Rows from block 3 of the encoder, named by matrix and row number. Rows with one number belong to one attention dimension. Each number is 128 + 32 x the weight over its row's rms, rounded and kept within 0 to 255. All counts start at 0. After the name is the row's rms in percent of the matrix's.
# q: attention query, key and value (stacked) (encoder.blocks.3.attn.qkv.weight, 768x256, the q third), inputs 0-63
# k: attention query, key and value (stacked) (encoder.blocks.3.attn.qkv.weight, 768x256, the k third), inputs 0-63
q.136 094 [125 108 161  86 154  97  93 163 129  95 113 165 131 116 196 118 162 103  76 140 101 115  86  83 176 173 100 115 110 167 108 148 100  49 163  98  90  70 144  84  92 117 130 110 161  81 134 149 121 145 142 131  62 113 110 148 134 141 155 157 131 154  99 134]
k.136 105 [123 139 179  92 126 177  96 138 187 132  99 142 111 112 154 110 120 184 164 152 114 127 112 150 161 133 116 140  99 132 134 120 157 155  87 134 200 154 158 100 122 127 175  90 143  88  67 237 121 113  97 129 158 122 144  97 143 109 120 104  62 137 171 111]
q.137 100 [164  61 175 141 124 132 144 205 171  76 135 129  83 122  65 171 108  67 111 216 132 120  96  62  93 129 143  69 162 138 151 132 154 118  58 129 131 155 107 126  96 138 135 143 111  68 182 152 117 178 149 103  94 178 121 153 107 129 204 156 100 126 148 137]
k.137 095 [ 92 162  87  77 121 195 101 174 138 178  64 129 133 132 114 144 182 136 163 108 155  64 132 117 134 141 164  80 199  84 176 165 139  71 117 112 137 102 146 195 118 150 119 115  78  78 134 121 117 176 164 196 124 128 158 152 167 203 121 125 103  98 158 117]
q.138 097 [143 110 102 141  81 151 104 111 178 125 117 145 139  87 147 174 151 177 134  79 120 139 155 119 153 138 168 157 158 168 105 218 147 133 139 121 211  86 164 100 164 137  84  88  76 135 134 156  96 106 121  93  73 112  95 140 141 166 139 136  60 135 102 161]
k.138 093 [108 132  80 124 147  76 128 166 137  90  76  84 159 114 141 157 110  35  83 143  70 112 119 101 164 131 160 145 174  59 108 111 199 139 130  80 181 144  69  91 130 161 144 103 146 132 163 112 178  89 102  89 113  68 145 162 161 170  89 122 100 112 135 109]
q.139 101 [167  64 139 138  98 133 125  90 148  98  64 120 152  99 174 137 175  85 151 197  69 125 221 113  95 112 121 164 169 131 170 118 109 152 115  88 122 120 167 141 122 123 195 193  64 109  93  89 110  94 173 133 157 123 179 111 133 135 108  77 113 122 149 129]
k.139 093 [120 138 103  78  83 139 173 134 169 145 124  79 112 111  76 101 114  51 101  98 120  94 133 117 131 138 102 115 138 130  91 156 165  93 110 211 129 118 127 145 101 110 133  92 119 134 197  66  46 130 119 112 233 137 119 125 154  89 130 103 100 105 112  77]
q.140 101 [145  89 147  54  93 127 105 139 145 159 100 146 150 120 108  74 131  67 122 147 138 119 155 180 130 125 169 117  66  89  96 102 109 130 124 126 136 119 188 123  99 103 196  89 146 180  80  97 152 167 103 130 142  97 139  70 165 137  80 131 148 115 109 155]
k.140 103 [ 91 116  88 148  75 135  86 171 140 156 145 104 150 153 118 112 159 133 108 155 115 119 125  97 152 131 129  94 143 133 139 143  82  97 123  82 159 113 113 112 102  79 135 138 173  95 131 144 138 110 129 110 145 100  93 181 122 147 137 100 103 170 114  84]
q.141 104 [ 89 133 127 112 153 151 150  87 104 130 127 164 124 140 143 129  48 129 121 117 161 146  99  93 128 134  90 110 116 177 129 105 190  82  73  89 171 142  98 169 201 166 188  56 100  78 100  97  45 118 119  91 150 126 177 140 113 136 113 110 181 163 134 165]
k.141 102 [127 123 131 165 121 178 124 146  85 123 153  95 116 105  55 168 114 118 137 166 128 165 154 111 136 225  91  65 144 103 126  97 121 120 123 157  75 168 171 155 115  76 188 137 103 117 147  84 135 169 156  94 132 147 110  76 144 128 193 130 155  30 116 182]
q.142 107 [123 127 107 103  99 203 162 146  87  90  39 161 177  87 104 186 148 150 112  44 125 153 112 135 122 150 105 131 136 163 161 100 143 167 109 168 116 122 140  87 114 158 133 138 166 121 141  96 104 146 136  90 175 150 140 173 129 100 137 124 120 164 135 147]
k.142 100 [147 176 143  97  28 191 116 140 104 120  96 169  95  95  85 136 130 188 166 130  78 114 149 209 133 143 133  88  84 172 217 136  96  94 119 116 101 135 146 171 155 132 134 133 126  71 143 143  84 136 189 124  79 155 158 116 117 183 175 106 128 165 147 127]
q.143 096 [140  69 126 171 174  85 135 212 100  90 119  85  93 104 101 166  81 132 163 170 110 134  91 128 143 112 136 136 101  89 155  97 130 148  73 135 165  71  89 136  91 120 157 119  79 117 109 137 143 111 105 185 130 103 117 101 130  81  85 139 158  69 145 111]
k.143 092 [134 122 129 137 111 174  86 123 197 113 105  82  99 125 121  64 141 133 164 105 140 157 121  86 191 199 129 174 107 160 147 146 162 150  81 150 114 150 158 131 108 107 152 103  98 142 115 108 144  85 116  82 121  94 134  99 175 130 156  88 176  85 141 155]
q.144 099 [111 155 110 121  58 136 112 183 107  89 153  54  89 175 130 132 112  86 185 119 129 125 109 138 151 199  94 148 134 105 154 158  78 167 127 177 157  53 138  98 111 152  88 156 177 114  72 164 118 166 122 200  82 174 190 170 146 137 134 119 100  73 116 157]
k.144 105 [186 147 214 110 139 193 107 168 164  86 123 110  97  86 100 115 161 150  96 104 140 127 137 153  92 121 208 113 118 128 132 148 127 204 143 167 147  98 124 100 148 122  38 101 123 119 155  95  84 116 123 168 134 103 132 187 102  90  83 142  96 107  97 159]
q.145 100 [130 152 125 157 109 168  71 181 115 157 113 162 184 156 124 136 141 149 164 101 107 159 151  84 123 155 148  73 151  97 144  98 113 114 170 131 196 128 119 154 143 131 143 127 122  86 146  96 130 129 124  74  63 103 169 112 151 175 159  98 126 154 135  84]
k.145 097 [118 102 207 151 122 130 101 119 163 103 104 109 156 125  81 138 129 132  70 145 128 174 146 151  66 164 110 203 108 171 114 150 119 113 128 137 120 111 114 168 150 122 114 147 144 131 122 122 128 165 201 140 123 105 128  87 164 166 162 136 114  71 128 174]
q.146 101 [155 125 229 154 126 127  47 167 115 168  97 165 112 151 136 134 123 125  92 118 126 142 119 144 228 104 128  59 106  88 165 100 130  77 158 103 122 137 111 138 177 139 123 116  95 130  97 123  86 154 118 103  85 119 112  81 104 179 121 154  88 101 102 160]
k.146 105 [ 95 175 127 129 139 168 111 174 133 176 116 113  63 124  88 101 167 131  68  99 142 154 104  83 134 150 125  91  84 149 154 174 138 112 160 160 190  83 155 141 159 169 130 118 134 113 170 128 104 131 162 188 154  85 126 127  56 136 135 131 147 188 176 149]
q.147 100 [160 163 155  85 147 146 138  78 127 103 148 128 154  65 123 200  99 178  37 100 125 115 138  74  49 165 138  66 153 134 135 134 113 154 228 120  53 119 140 166 129  92 121 119  61 165 174  95 123 136 124 139 158  78  99 103 156  85  87 149 143 123 117 113]
k.147 102 [138 158 178 145 124 160 119 137 173 135 122 106 180 182 148 103 128 132 133 148 112 179  68  94 100 144 175 128 144 139  93  68 141 135 176 138 167 123 142 129 149  97  82 110 193 122 119  93 107 144 122 160 139 111 109 147 157 182 108 164 135 159  92 122]
q.148 106 [155 127 157 149 140 130 135 131 170  88 135 116 154 131 171 127  55  98  68 112 200 142 115 100  89  71 160  90 140 131 104 166 155 158 102 151 124 143 139 138 179  82  89 120 130 131 162 145  79  94 133 130 136 180 159  80 124  93 128 121 100 147 181 233]
k.148 104 [114  88 117 107 161 160  76 136 118 131 169 125 120 141 172 140 149 144 137 110 130 166 139 158 134 132  51 173 193 187  87 129 120 107 116 105 131  95 128  50 153  87 143 154 166 113 112  86 131 170 124 150 142  62 147  85 152 107 145 104 117 155  89 139]
q.149 097 [203 179 111 144 100 189 109 101  98  93 154 138 118  58 108 142 172 178 113  90 140 120 150 116 160 131 157  79 155 147 124 166 124 142 151 175 162 139 158  86 114 134 107 143 189 135 124 156  99 172 156 167 100 136 160 165  95 120 139 109 142 124 146 123]
k.149 099 [137  75 108 114 153 126 169 149 121  97 100 155 181  84  94 155  98  93 162 125 121 162 170 106 170  90 155 145 159  95 152  85 149 109 161 131 140 156 179 138 159 164 141  91  64 164 132 139 146 121 114 189  70 131  79 138  85 151  38 121 137 133 107 161]
q.150 095 [107 151 131 171  66 200 153 154 134 129  96  95 129 142 114  89 115 153 158 176  83 126  91 128 173 138 144  90 123 125 123 143 162 165 118 145 136 128 112 201 176 133 135 160 115  96 179 172 122 105 173  88 131 114 157  89 121  87 101 140 161  45 136 134]
k.150 106 [111 172 115 129 167 129 109 145 148 152 126  97 110  97 123  82 131  79  71  61 141 150 129 121 138 161  83  73 132 176 130 150  68 116 124  95  78  64 108 136 115 121 107  83  74 141 141 161 121  96 151 183 159 106 167 153  79 111 111 151 141 168 157 131]
q.151 099 [ 48 108  59 102 118 106 150 113  84 141  77  98 105 143 147 119  81 141 121 103 134 157  98 148  43 154 119 124  82 169 154 198  92 101 121 130 144 190 135 170  57 174 125 127 144 112  98  88 180 210 138 150 129 118  85 169 130 139  95 156  37 127 135 158]
k.151 097 [117 107 104 173  93 121 111 166 131 122 113  92 112 147  64 171 131 134 129 155 128 177 118 132 134 175 135 136 129  73 122 171 159 125 139  88  53 125 117 120 126  96 101 112  91 156 129  96 118 113 168 142 135 194 163 143 116 166  97 148  82  87 108 149]
q.152 104 [147 116 158 126 127 101 116 124  97 178 102 133  98 129 123 162 127 132 112 139  70 134 166  98  74 119 109 118 116 155 101 159 127 101 168 145  84 115 163 158 120  97 118  66 157 149 138 134  83 164 169 115 204 100 163 144 167 158 170 120 162 108 115 150]
k.152 101 [147  90 132 117  98 105 101  47 106 142  97 133 128 102 189 106 144 102 122 125 149  74 140 126  91 143 154 171 122 101 143 135  95 166 154 193 120 168 134 123 165 204 145 186 106 170 128 110 122  91 123 112 131 181 116 133 134 130 118 132 139 144 111 196]
q.153 091 [129 120 104 175  96 148 106 105 104 136 188 158 120  92 126 180 149 118  83 142 197  97 145  97 123 165 146  74  80 102 145 199  78 168 118  87 177 135  94 187 125 112 160  69  88 179 137  95 152  73 150  83 152  96 113 139 149 137 108 102 124 138 170 159]
k.153 107 [112 142 133 108 116 173 168  93 190 143 170  77 161  90  95 104 198 102 173 100 185 157 164  96 140 112 152 146 137  96 172 126 147  79 154 130 136 196 153 114 133 145 173 135 193 113 133 143  73 125  95 128  84 142 143 125 137 149 184 162 122 143 190 152]
q.154 105 [130  89 132 145 151  85 140 118 155 136  74 159 141 114 147 168 142 128  89 161 103  86 121 126 207 125 162 124 149 127 129 165 155 105 103 127 147 160 135 145 109 120 145  91 138 116 108  95  88 142 130 113 101 149 174 105 101 138 106 119 126 102 108  94]
k.154 096 [156 143 183 169  84 134 124 104 142 162 130 137 122  66 100 121 149 100 189 105 104 123 102 150 159 171 162 123  63 118 101  72 141 124 137 127 138  88 116 149 114 114 100 106 136 117 143 153 142 118 159 163 102  63 166  90 110 139 136 113 176 141 123  72]
q.155 094 [127 157  67 155 156 132  80  57 109 145 113  69 104  53 163 108 115 125 217 118 111 158 158 147 105 128 124 158  79 140 118 131  99 163 142 131  91 105 134  44 126 147 104 154  96 101 117 153 117 138 113  58 131 100  95 115  81 177 158  98 103 114 141 179]
k.155 104 [143 127  73 116  55 139  84  76 170 136 131  89 142  36 173  94 148 139 167 175 160 114 153 100 127 109 134 103 154 129 117 116 122 131 165  43 137 137 140  87 131 104 144 180 119  70 106  83 103 152 169  78  99  78 114  98 150  90 102 178 138  85 102 140]
q.156 099 [ 93 113 138  84 210 102 184 127 169 106 139 174 172  88 123 137 167  76 132 139  72 138 156 139 169 129 158 119 126 144  79  88  95 147 141 160  58 168 134  50 109 152  83 140 136 159 134  87 138 110 102  94 170  95 104 167 145 147 158 153 129 163 100 117]
k.156 102 [150 137 181 160 151 119 105 140 143 128 154 161 104 153  77 127 178 187 132 120 184 191 113 172  71 181 111 179  79 157 130  99 138 201 114  63 151  69 154 153  68 126 148  98 189  88 114  63 110  90 115 111 122 175 133 109 104 154 154 122 168 140 127 112]
q.157 099 [134 132 226 115 179 113 196 115 144 129 125  90 119  66 135 189 125 105 123 128 126 122  99  75 137 150  89 124  91  71  96 137 130 141  90 152 120 142 146 149 100 129 118 138 175 103  71 236 102 144 104 122 142 112 125 173 146 133  86 166  69 171 126 102]
k.157 107 [126 106 131 121 147 109 165 131 157  87  91 115 135 100 133 194 102 155 130 120 143  56 119 121  76 126 132 117 129  41 117  66 134 185 130 152 138 153 151  82 143 167 150  62 129 114 114  97 147 101 146 194 109 109 137 152 133 184 132 130 184 118 101 117]
q.158 107 [152 124 134 162 126 107 110  82 113 202 165 139 136  96 120 197 109 154 175 114 117 164  52 127 124  99  95  84  83 161 126  88 116 100 109 126 113 102 202 118 127 109 134 138  82  83  69 114 126 161 147 191 132  95  99 124 117 157 136  98 121 179 105  92]
k.158 095 [159 122 151 107  58  75 101 112 179  44 163 113 159 101 122 102 136 118  96 125 113 194  89 157 155 206 211 143 151  99  85 154  90  95 102 173 137  86 103 123 156  91 162 136  98 134 124  77  82 111 189 105  69 100  99 122 167 113 157 131  65 136 135 105]
q.159 100 [125 120 102  98  95 181 124 108  93 173 148 116  93 150 140 112 106  82 169 116 138 110 100  95 111  70 154 124 132 130 138 134 171  47 153  95 190 139 128 174 144 127 146 153  78 199 168 124 177 131 137 127 106 100 130 139 145 134  90 148 151 133  86  91]
k.159 096 [101 166 123 168 116  89 110 125 149  94 135 147 141 188 195 103  59 136 130 110 152 109 103 105 110 109  90 114  85 146 119  96  80 168 127  93 194 170 113 128 160 133  69  64 136 133 138 125 145 106 101 110  95 136  98 114 154  92 182 147 161  94  90 186]
q.160 094 [ 86 110  66 156 135 121 172  88 142 114 120 153 161 156 127 115 135 140 189 107 124  93 116 129  86 103 114 125  86 173 149  87  68 131 133 142 132 194  98 176 136 163 148 143 121 112  55 117 156  77  80  86 156 203 159  92 213 114 164 134 144 107 117 202]
k.160 102 [105 126 158 165 105 138 132 151 154 133 171 107  96 142  71 169 118 138 197 159 115 114 119  94 122 136 146 139 149 129  68 155  92 160   9 149 121 153 130 117 135  72 117 154 104 152 105 116 156 121 110  91 140 175 154 127 107 186 140 144 136 104 115 124]
q.161 098 [102  95 167 131 137 149  98 192 153 150 150 162 106 117 126 120 134 154 150 151 109 111 154 153 100 162 171 123 138  83 160 123 179 148 159 156 134  82 123 121  96 133 184 107 111 142 115 155 151 147  90 110 124 119 124 215  92 142 164 136  91 113 172  85]
k.161 098 [129 123 152 162 109 157  76 115  93 146 106 197 160 175 114 122 148 121 138 103 147 131 152 152  96 111  83 166 169 116  51 111 116  62 143 122 130 160 135 138  96  90 146 172 127 124 138 187 135 158 169 145  86 123 161 149 209 130 137 175 104 195 128 156]
q.162 094 [136 113 167 142 126 151 180 139  71 106 142 155 115 137 156 108  71  97 144 133 160 116 184 169 174 118  95 114 131 141  63 128 113 165 167 124 139 155 128  99 147 158 171 145  99 130 104 156  93 181  72  83  73 182 111 159 185 110 147 157 144 132  79 113]
k.162 104 [152 138 120 162 125 150 129 176 170 181 108 164 137  66 125 147 160 129 139 171 149 184 173 115 185 118  65 112 113  97 184 111 166 174 178 159 128 149 142 132 137 173 110 111  99 144  99 128  82 149 129 148  60 126  80  84 117 145 147 194 111 142 153  92]
q.163 106 [127  91 176 119 117  69  48 121  76 150 142 117  81  95 119 169 117 146 152 134 139 154 113 169 175  84  81 156 141 175  73 164 160  95 167 140 128 153  85 181 140 100 179 180 124 175  99 124 119 102 134 117  77 115 141 111 182 118 136  96  78 126 216 119]
k.163 098 [151 115 150 111 129  80 122 109 117  87 163 121  95 144  88 133  93  72 123 139 161 162 112 163 127  86 121 157 134 219 123 101  94 131 131 211  50  99 124 131 136 127  77 163 129 114 144 105 163  98 116 101 160 135 113 132 175 122  81 141 182 145 140 137]
q.164 105 [184  81 123  79 121 107 167 124 104 132  72  81 134 159 184 154  94 133 178  92  69  95 117  81 112 154 158 116 112 119 160 139 164 103 109 127 101 145 142  41 141 152  93 112 163 127 106 110 157 143 144 193 120 130 102 128  96 104 101  52  88 132 121  64]
k.164 096 [ 67 122 122 100 126 126 106 108 122  91 132 109 133 132 136 100  77 127  92 198 197 133 106 105 155 145 119  66 111 135 147 193 161 157 175  89 164 197  93 196 102 161 130  93 146  97 197 110 182 122  85 157 167 157 164 126 118 146 161 142 150 165 102 100]
q.165 105 [135 168 116 176 133 144 129 134 141  75 123 164  86  83 105 142 113  65 165 106 170  43 136  17 134 164 164 117 142 143 132 133 107 174 143 131 176 129 196 140 104  92 178 161 140  92 104 143  68 134 103  96 162 122 122 127 122  91 139 149 151 150 157 121]
k.165 104 [212 130 154 100  92 184  89 108 166 131 114 180 114 132 173 109 121 153 116  93 173 142 154 143 123 159 132  69  49 131  80 124 165  77 137 143  83  72 107 169 149 127 162 119 101  86 139 122 100 173  49 140 170 131 148 109 104  99 178 156 159  89 141 120]
q.166 095 [173 151 128  87 183 149 160 103 167 132 104 105 165 146 110 107 133  72 177 118 109 126 104 110 164 104 190 128 165  74 157 160 119 117 121 147 119 100 184  85 170 152  91  91 162 151 110 228  93 181 139  98 107 124 143 113 169 178 131 107 203 109 152 114]
k.166 102 [ 86  90 107  99 108 154 126 125 110 114 147 103 135 134 117 132 118 153 138 140 159 135 106 226 148 130 122 206 155 142  71 155 109 171  70 120  80 153  81 121 113 168  74 204 138 135 137 131 124 165 123 101 139 137 107 130 214 149 158 165 139 142 123 167]
q.167 103 [157 115 168 162  50 165  79 138 131 138 121 110 171 140 104 114 162 153 182 139 167 135 124 110 124 124 158 166 116  84 126  95 125 159 153 187 113  78 120 132 220 123 140  86 127  59 210 153 139 161 106 196  80 105 135 115 162  81 107 135 147 124 148 128]
k.167 104 [120 143 158  97 198 135 105  93 130  82 139 173 117 200 189 119  85 147 135 149 187 181  98 109 110 145 164 193 157 125 179  95 125 153 102  73 146  94 115 174  42 142 145 155 170 116 106 138  95 102  86  53 118 130 102 113 151 127 127 162 126 130 107  93]
q.168 105 [156 117 115  92  85 151 160 131 169 146 115 112 230 130 178  91 103  99  91 150 168 155 107  86 136  99 129 140 191 204 159 152 122  95 179 120 116 155 180  76 135 132 133  95 117 124  93 132 141 149 175  89 158 159 115 108 118 103 140 161 116  79 134 186]
k.168 097 [ 82 102 115 139 131 155  95 110  87 164 112 169  84 158 207 116  85 117 202  89 164 171 100 103 107  91  89 103 142  99 111 106 161 135 110 150 124 115 211 173 175 156 159 163  73  95 141 149 131 107 100 113 141 131 118 195  93  76 104 135 105 117 197 184]
q.169 095 [ 84 153 148 130 150 113 130 133 151 164  59 121 102 178 115 159 194 171 102 123  94 145 143 168 145 156 148 164 131  99 113 128 138 140 180 157 130 148 140 154 164 119 121  73 133 127 124 115 151 157 133 106 153 113 149 161 162 104  66 111 109  69 129 121]
k.169 101 [ 80 163 200 206 114 153 138 135 142 169  95 155 110 114 146 119 138 118  90 120  97 101 129 142  79 210 123 117 115 106 196 118 165 184 141 114 139 130 110 126 144 138 120 106 176 108 162 179 126 117 132 149 131  99  80 118 126 135 212 110 139 129  83 143]
q.170 100 [152  74 194  84 143 162  90 152  98 108 127 151 129 151 149 176 128 174  89 109  87 122 145 125 150 130  95 217 117 148 162 159 118 107 140 132 138  93 125 138 133 153 126 152 184 137 127  93 144 151  92 125 180 134  77 174 147 199 211  66 127 177  92 156]
k.170 106 [148 123 148 118 123  91  74 107 106  94  93 178 170 110 135 185 129  91 110  97  94 169  91 124 114 148 154  80  80 147 150 135 157 150 111 111 163  63 104  63 117  99 131 135 105 136 100  92 127 133 100 115 153 109 160 118  95 152 152 150 120  81 127 101]
q.171 099 [110 115 125  67  95 157 201  59 144 101 143 154 119 106 111 108 115 137 142  90 185 121 110  97 103 138 151 182 130 158 134 102 132  95  80  98 144 144  86  75 154 175 115 143 154  76 162 152 119  86 101 153 133 126  60 105 104 127 157 130 149 114 183 181]
k.171 097 [113  97 162 167 121 163 157 144  93 176 159 164 110  59 121 158 152 207 115 200 161  78 102 116 149 218 153 101  94 160  81  57 148  96 108 136  95 115  70  86 143 119 166  96  93 149 109 182 137 129 162 153 147 139  97 125 144  92 129 116 120 122 116 152]
q.172 096 [159 174  75  65  83 126 159 108 134 129 138  91 109 153 122 128  35  92 126 104 145  89 107 185 112  31 161 102 177 138 180 200 116 136 161  91 172 134  92 121 101 142 132 106 101 118 146 183 119 110 129 126 129 142 104  41  83 149 111 194 129 163 150 141]
k.172 100 [182 133  90 115 161 107 105 106 133 145 119 110 109  93 163  96 124 186 126 108 117 124 124  85 151 111 135 128 126 137 121 192 137 136 145  83 140  81 156 101 148 120 161 128 115 107 167 122 139 194 133 149 133 116 163 184  94 122 205  60  89 160  83 174]
q.173 095 [119 112 109 163 195 134 143  65 136 144 137 177 100 126 105 201 101 154 141 141 118 192 169 164 154 122 110  69  92 121 136 144 108 185 143 127 153 168 186 100  87 114 145 130  57 113 107 125 157  87  93  71  95 148 163 117 134  86  95 111 168 123 127  96]
k.173 103 [133 103  84  81 166 132 151 133 152 105 132 174 151 149 152 121 132 176 152 120 158 141 113  48  60 122 161 143 120 114  78 117 149 150 178 141 143 159 189 107  37 125 141 113 152 135  96  77 153 105 137 170  96 140 161 171  85 109  38 127  73 164 119 142]
q.174 095 [127 109 186 182 114  97 159 111 132 146 152  78 125 101 124 138 155 136  98  72 161 125 182 158 121 126 138 140 129 128 142 126 110 143 135  70 124 119 101  91 136 143  68  97  75  92 156  94 127 105 106  53 174 104 138 116 126 153  86  84 152  92 142 148]
k.174 098 [ 87 117  76 111 163 164  90 165 121 140 104 163  85 162 103 125  50 143 101 125 151 118 141 135 164 144 178  74 163 130 149 122 136 115  93 196 150  97  82 107 157 145  97 102  99 103 193 159 133 128 130 107 146 177  84  81 105  61 101 157 197 122 139  92]
q.175 099 [146 148 166 137 129 117 123 138 132 124 181 160 119 160  80  96  84  76 164 142 119  79 176 144 135  91 115  97 186 100 138 171 106 228  98 137 171 145 183 142 150 114 150 189 128  95 106  64 115 132 131  91 111 117 124 150 141 158 149 137 129 196 103 122]
k.175 104 [136 112 133 114 150 146 141 108 108 129 175  63  91  97 119 120 166 147 109 141 165 117 191 174 144 154 101 149  84 112 162 100 146 119  78 125  86 133 186 137 109 208 158  58 148  90  82  94 175 183 141  97 154 181 115  85 113 142  42 164 186  55 112  94]
q.176 105 [162 228 147  92 133  91 120 171 144  36 113 166 146 139 145 109 120 102  62 122 153 182 185 150 159 121 146  97 115 139 116 102  70 110 118 115  93 169 131 153  75 133 172 126 141 122  77  82 174  84 150 137 102  94 147  96  94  95 119 122 119 146 133 122]
k.176 096 [159 158 106 142 162 157  96 103  69 104 171 124 118 173 145 108 110 111 181 123 145 129 113 155 110 167 188 169 129 181 148 126 124 184 139 118 185 118 163  71  95 129 112 145 140 132 130  81 177  99 144 170 141 109 138   6 157 117 111 113  72 121 136 118]
q.177 094 [165  68 101 154 103 134 146  86 171 125 153 133 128 151 124 166 128 125 109  96 146 117 138 127 154  72 100 189 165  99 171 171 137 147 124  99 111 118 172 150 156 152 112 130  88 108 117 153 129  97 155 156 142 130 111 170 122 149 154 120 139 171 167 134]
k.177 092 [169 132 165 196 107 138 144 131  73 117 155  85 164  44 155 172  75 142 144 153  74 137 154  94 144 131 147 128 124 106 114 110 111 158 123 181 144 183 187 132  99  76 156 127 135 119 143 105 117 128 153 126 101 131 145 167 168 195  97 169  89 222 131 126]
q.178 100 [205  98 137 169 121 162 130  98 122 160 145  46 173 135  62  30 134 187 149  93 147 135 114  91 108  94 149 126  57 100 128 130 126 161 214 107 154 159  98 170  94  98  82 189 148 156 115 134 139 135 139 135 174  97  54 143  91 142  82 156 189 149 154 149]
k.178 101 [148 127 105 149  96 112 182 127  89 164 107 125 162 164 110  43 154 134 144 167 182 130 175 135 118 166 180 115 159 123 116 156 108  51 133  83 148 130 168 125 131 104 164 154 184 149 125  90 122 162 147 128 140  92 118 116 151  65 122 137 134 155 149 145]
q.179 101 [ 88  85 174 133  88 153 143 159 128 130 100 153 109 140 126 151 139 140  80 103 101 103  76 125  78  76 147 124  58 123 123 157 115  77 137 170 126  81 132 107 112 165 119 104 138  80 176 168 216 182  59 145  99 137 140 130 153 144 152 124 147 135  72 102]
k.179 092 [151 150 111 134 110 121 125 124  59 103 164 103 149 170 169 121 217 170 160 131 130 146 135 170 130 147 125 129 146 129 109  72 111 120 165 105 191  73 149 151 160  58 155 176  95 158  97 149 202 109 131 140 110 108 108 154 187  93  76 159  98 166 105 143]
q.180 098 [137  89  62  95 143 116 116 128  93 130 142  94 170 160  63 143 152 162 124 170 135 123  57 117 153 158  87 118 116 187 161 213 169 144 108  99 117 134 174 117 102 165  56 138 112  83  99 108 107 126  90  83  65 127 133  94 121  97 113  91  82  83 160  98]
k.180 100 [174 201 100 135 132 169 113 115 109 125 130 106  56 180 123 145 118 124 120 125 131  81  92 104  49 105  97 172  89 171 177 143 140 143 135 169 164 140 111 131 164 108 157 162  35  90  88  85 151 149  91 128 129 142 156  98  97  90 120  81 139 117 101 135]
q.181 094 [190 151 142 123 136 135 168 138 107 149  99 125  36 127 169  81 130  70 143 152  92  62 146 119 118 112 124  43 165  44  98 160 136  98  65 107  96 114  95 167 109  93 146 136 166  73 123  99 140 169  88 179 150 119 140 107 104 121  98 130  99  92 100  85]
k.181 104 [156 125 128  75 120  95 144  89 108  97  91 163 179 167 140 122 152 142 109 116 160 127  98 112 100 109  99 138 156 131 177 171  95 107 142 137 122 133 113 158  87 146 107  94 115 168 108 105 138 119  82 108 116  80 173 137 143 133  97  90  82 150 157 126]
q.182 099 [139 108 120 136 121 119 108  63 112  92  90 213 160 128 147  82 138 148 119 176 148 102 103 126 132 135  87 109 142 154 141 114 112 125 167 202 134 150 160  95 146 192 134 143  52 117 122  89 171 112  96 114 109 138 132 113 171 100 136 138 101 129 126  58]
k.182 095 [134 182 123 174 136 145 101 112 115 109 169 148 162 172 110 104 122 133 139 180  86 126 149 152 111 162 104 144 107 166 121 141 112 149 101  99 132  99 100 146 113  94 195 119 153 117  90 169 122 156  88  92 109 131  90 118 153 166 112  98 160 134  74 106]
q.183 104 [142 215  86 140 108  91 135 131 150 110  96  90 147  85 141 137 119 131  79 114 201 133 154 124  95 185 162 138 119 153 135 189 190 108 116 132 110  61 117 143 113 126 161 158 137 155 125 108 142 127  54 148  86 109 142 133 199  74  87 115 143 121 104  82]
k.183 099 [122  81 121 149 120 148 142 145  90 120 161 172 161 113 149 223  77 141  92 120  85  80  69  85 141 146 150 110 175 111  84 164 128 102 145 123 219 119 109 157 172  90 107 137 131 114 155 144 191 101  98  65  52 125 132 131 118  92 140  76 110 106 181 188]
q.184 099 [146 131 118  86 123  79  88 123 108 159  89  59 105 159  73 137 151 109 162  91 108 107 133 123 156 126 147 136 118 157  90 191 137 137 147 133 101 105 157 117 107 113 106 158  97  46 118 109  87 107 159 180  46 180  64 152 161  79 112  96 126 140 110 102]
k.184 109 [102 116 104 115 201 100 134 150 156 111 156 116 161 118 188  93  60 156  81 130 131 121 168 142 119 175 146 103 119 154 128 205  98  66 135 144  81 171 102 125  99 122 113 146 122 140 131 195 148 112  68 193 213 141 147 123  85 106  71 174  74  99 149  97]
q.185 102 [110 204 130  98 143  76 130 149 189 208 140 147 162 157 144 153 101 149 124  91 128 176 113  89 145 119  76  77 131 108 152 114 124 148 105  75 167 105  79  64  95 131  89 103  84  96 118 156 119 142 151 128 104 102 104 111 152 124 139 156 158 109 113 113]
k.185 095 [ 99 137  94 152 102 115 113 125 102  69  64 125 126 139 143 178 133  97  68 109 132 107 157  76 132 126 134 135 141 112 168 138 129 124 124  78 176 150  93  88 122 169 100 148 127 183 159  71 157 169 188 112 169 148 115  88  73 152 180 154 126  41 132 148]
q.186 103 [112 131 127 166 121  72 128  97 160  88  68 124 107  94 125 138  65 112 164 120 143 136 219 175 172 133 132 114 196 139 116 139  97 138 164 140 140 119 122  63 102 186 129 150 141 136 130 126 140 128 154 171 116 131  75 199  98 111 148 137 123 153 184  73]
k.186 100 [108 174 146 102 141 122 168 123  98 113 101 148 125 118  75 133  88 151 143 110  92 140 154 134 191 105 120  94 127 164 102 191 120 232  90  93  84 113 138 105 123 144  79 124 130 138 172  79  88 154 100 109 154 170  89 130 130 116  78 137 167 103 112  95]
q.187 098 [169 166 108 154 143 104  87  77 153 172 105  47 113 120 162 218 126 149  58 133  84 111 132  70 142 113  72 154 105 165 107 166 151 150 167 125 167 125  98 136 114  77  94  79  80 151 156 145 111  96 104 120 176 152 144 195  86 151  95  70 112 124  95 106]
k.187 101 [176 135 144 134 126 163 137 183  84 150 157 102 179 144 158 117 112 179 124  81 155 143 114  71 132  99  76 132  84 125 137 148 134 110  83 129 147 140 104 184 114 121 110 138 147  97 109 129 111 133 190 162 127 129 114  73 222 105 156 139 152  96 166  85]
q.188 103 [132  87 215  96 125 146 131 170 116  75 161 135  97 198 141 114 120 112 160 154 125 189 122 147 212  97 151 167  94 131 144 176 143 133 127 123 152  91  79 143 137  95  92 120 121 160 152 177  65 176 121 124 154 101 125 100  98 191 151 113 188 130 119 151]
k.188 104 [118  78 141  99  95  56 119 143 130 146 126 140 149 131 163 102 151  64  93  99 145 116 158 126 115 125 154 197 113 158 127 107 125 126 110 132 120 121  75 150 154  95 179 145  85  99 126 145 140 169 115  70 107 113 116 139  95  97 126 134 219 123 101 129]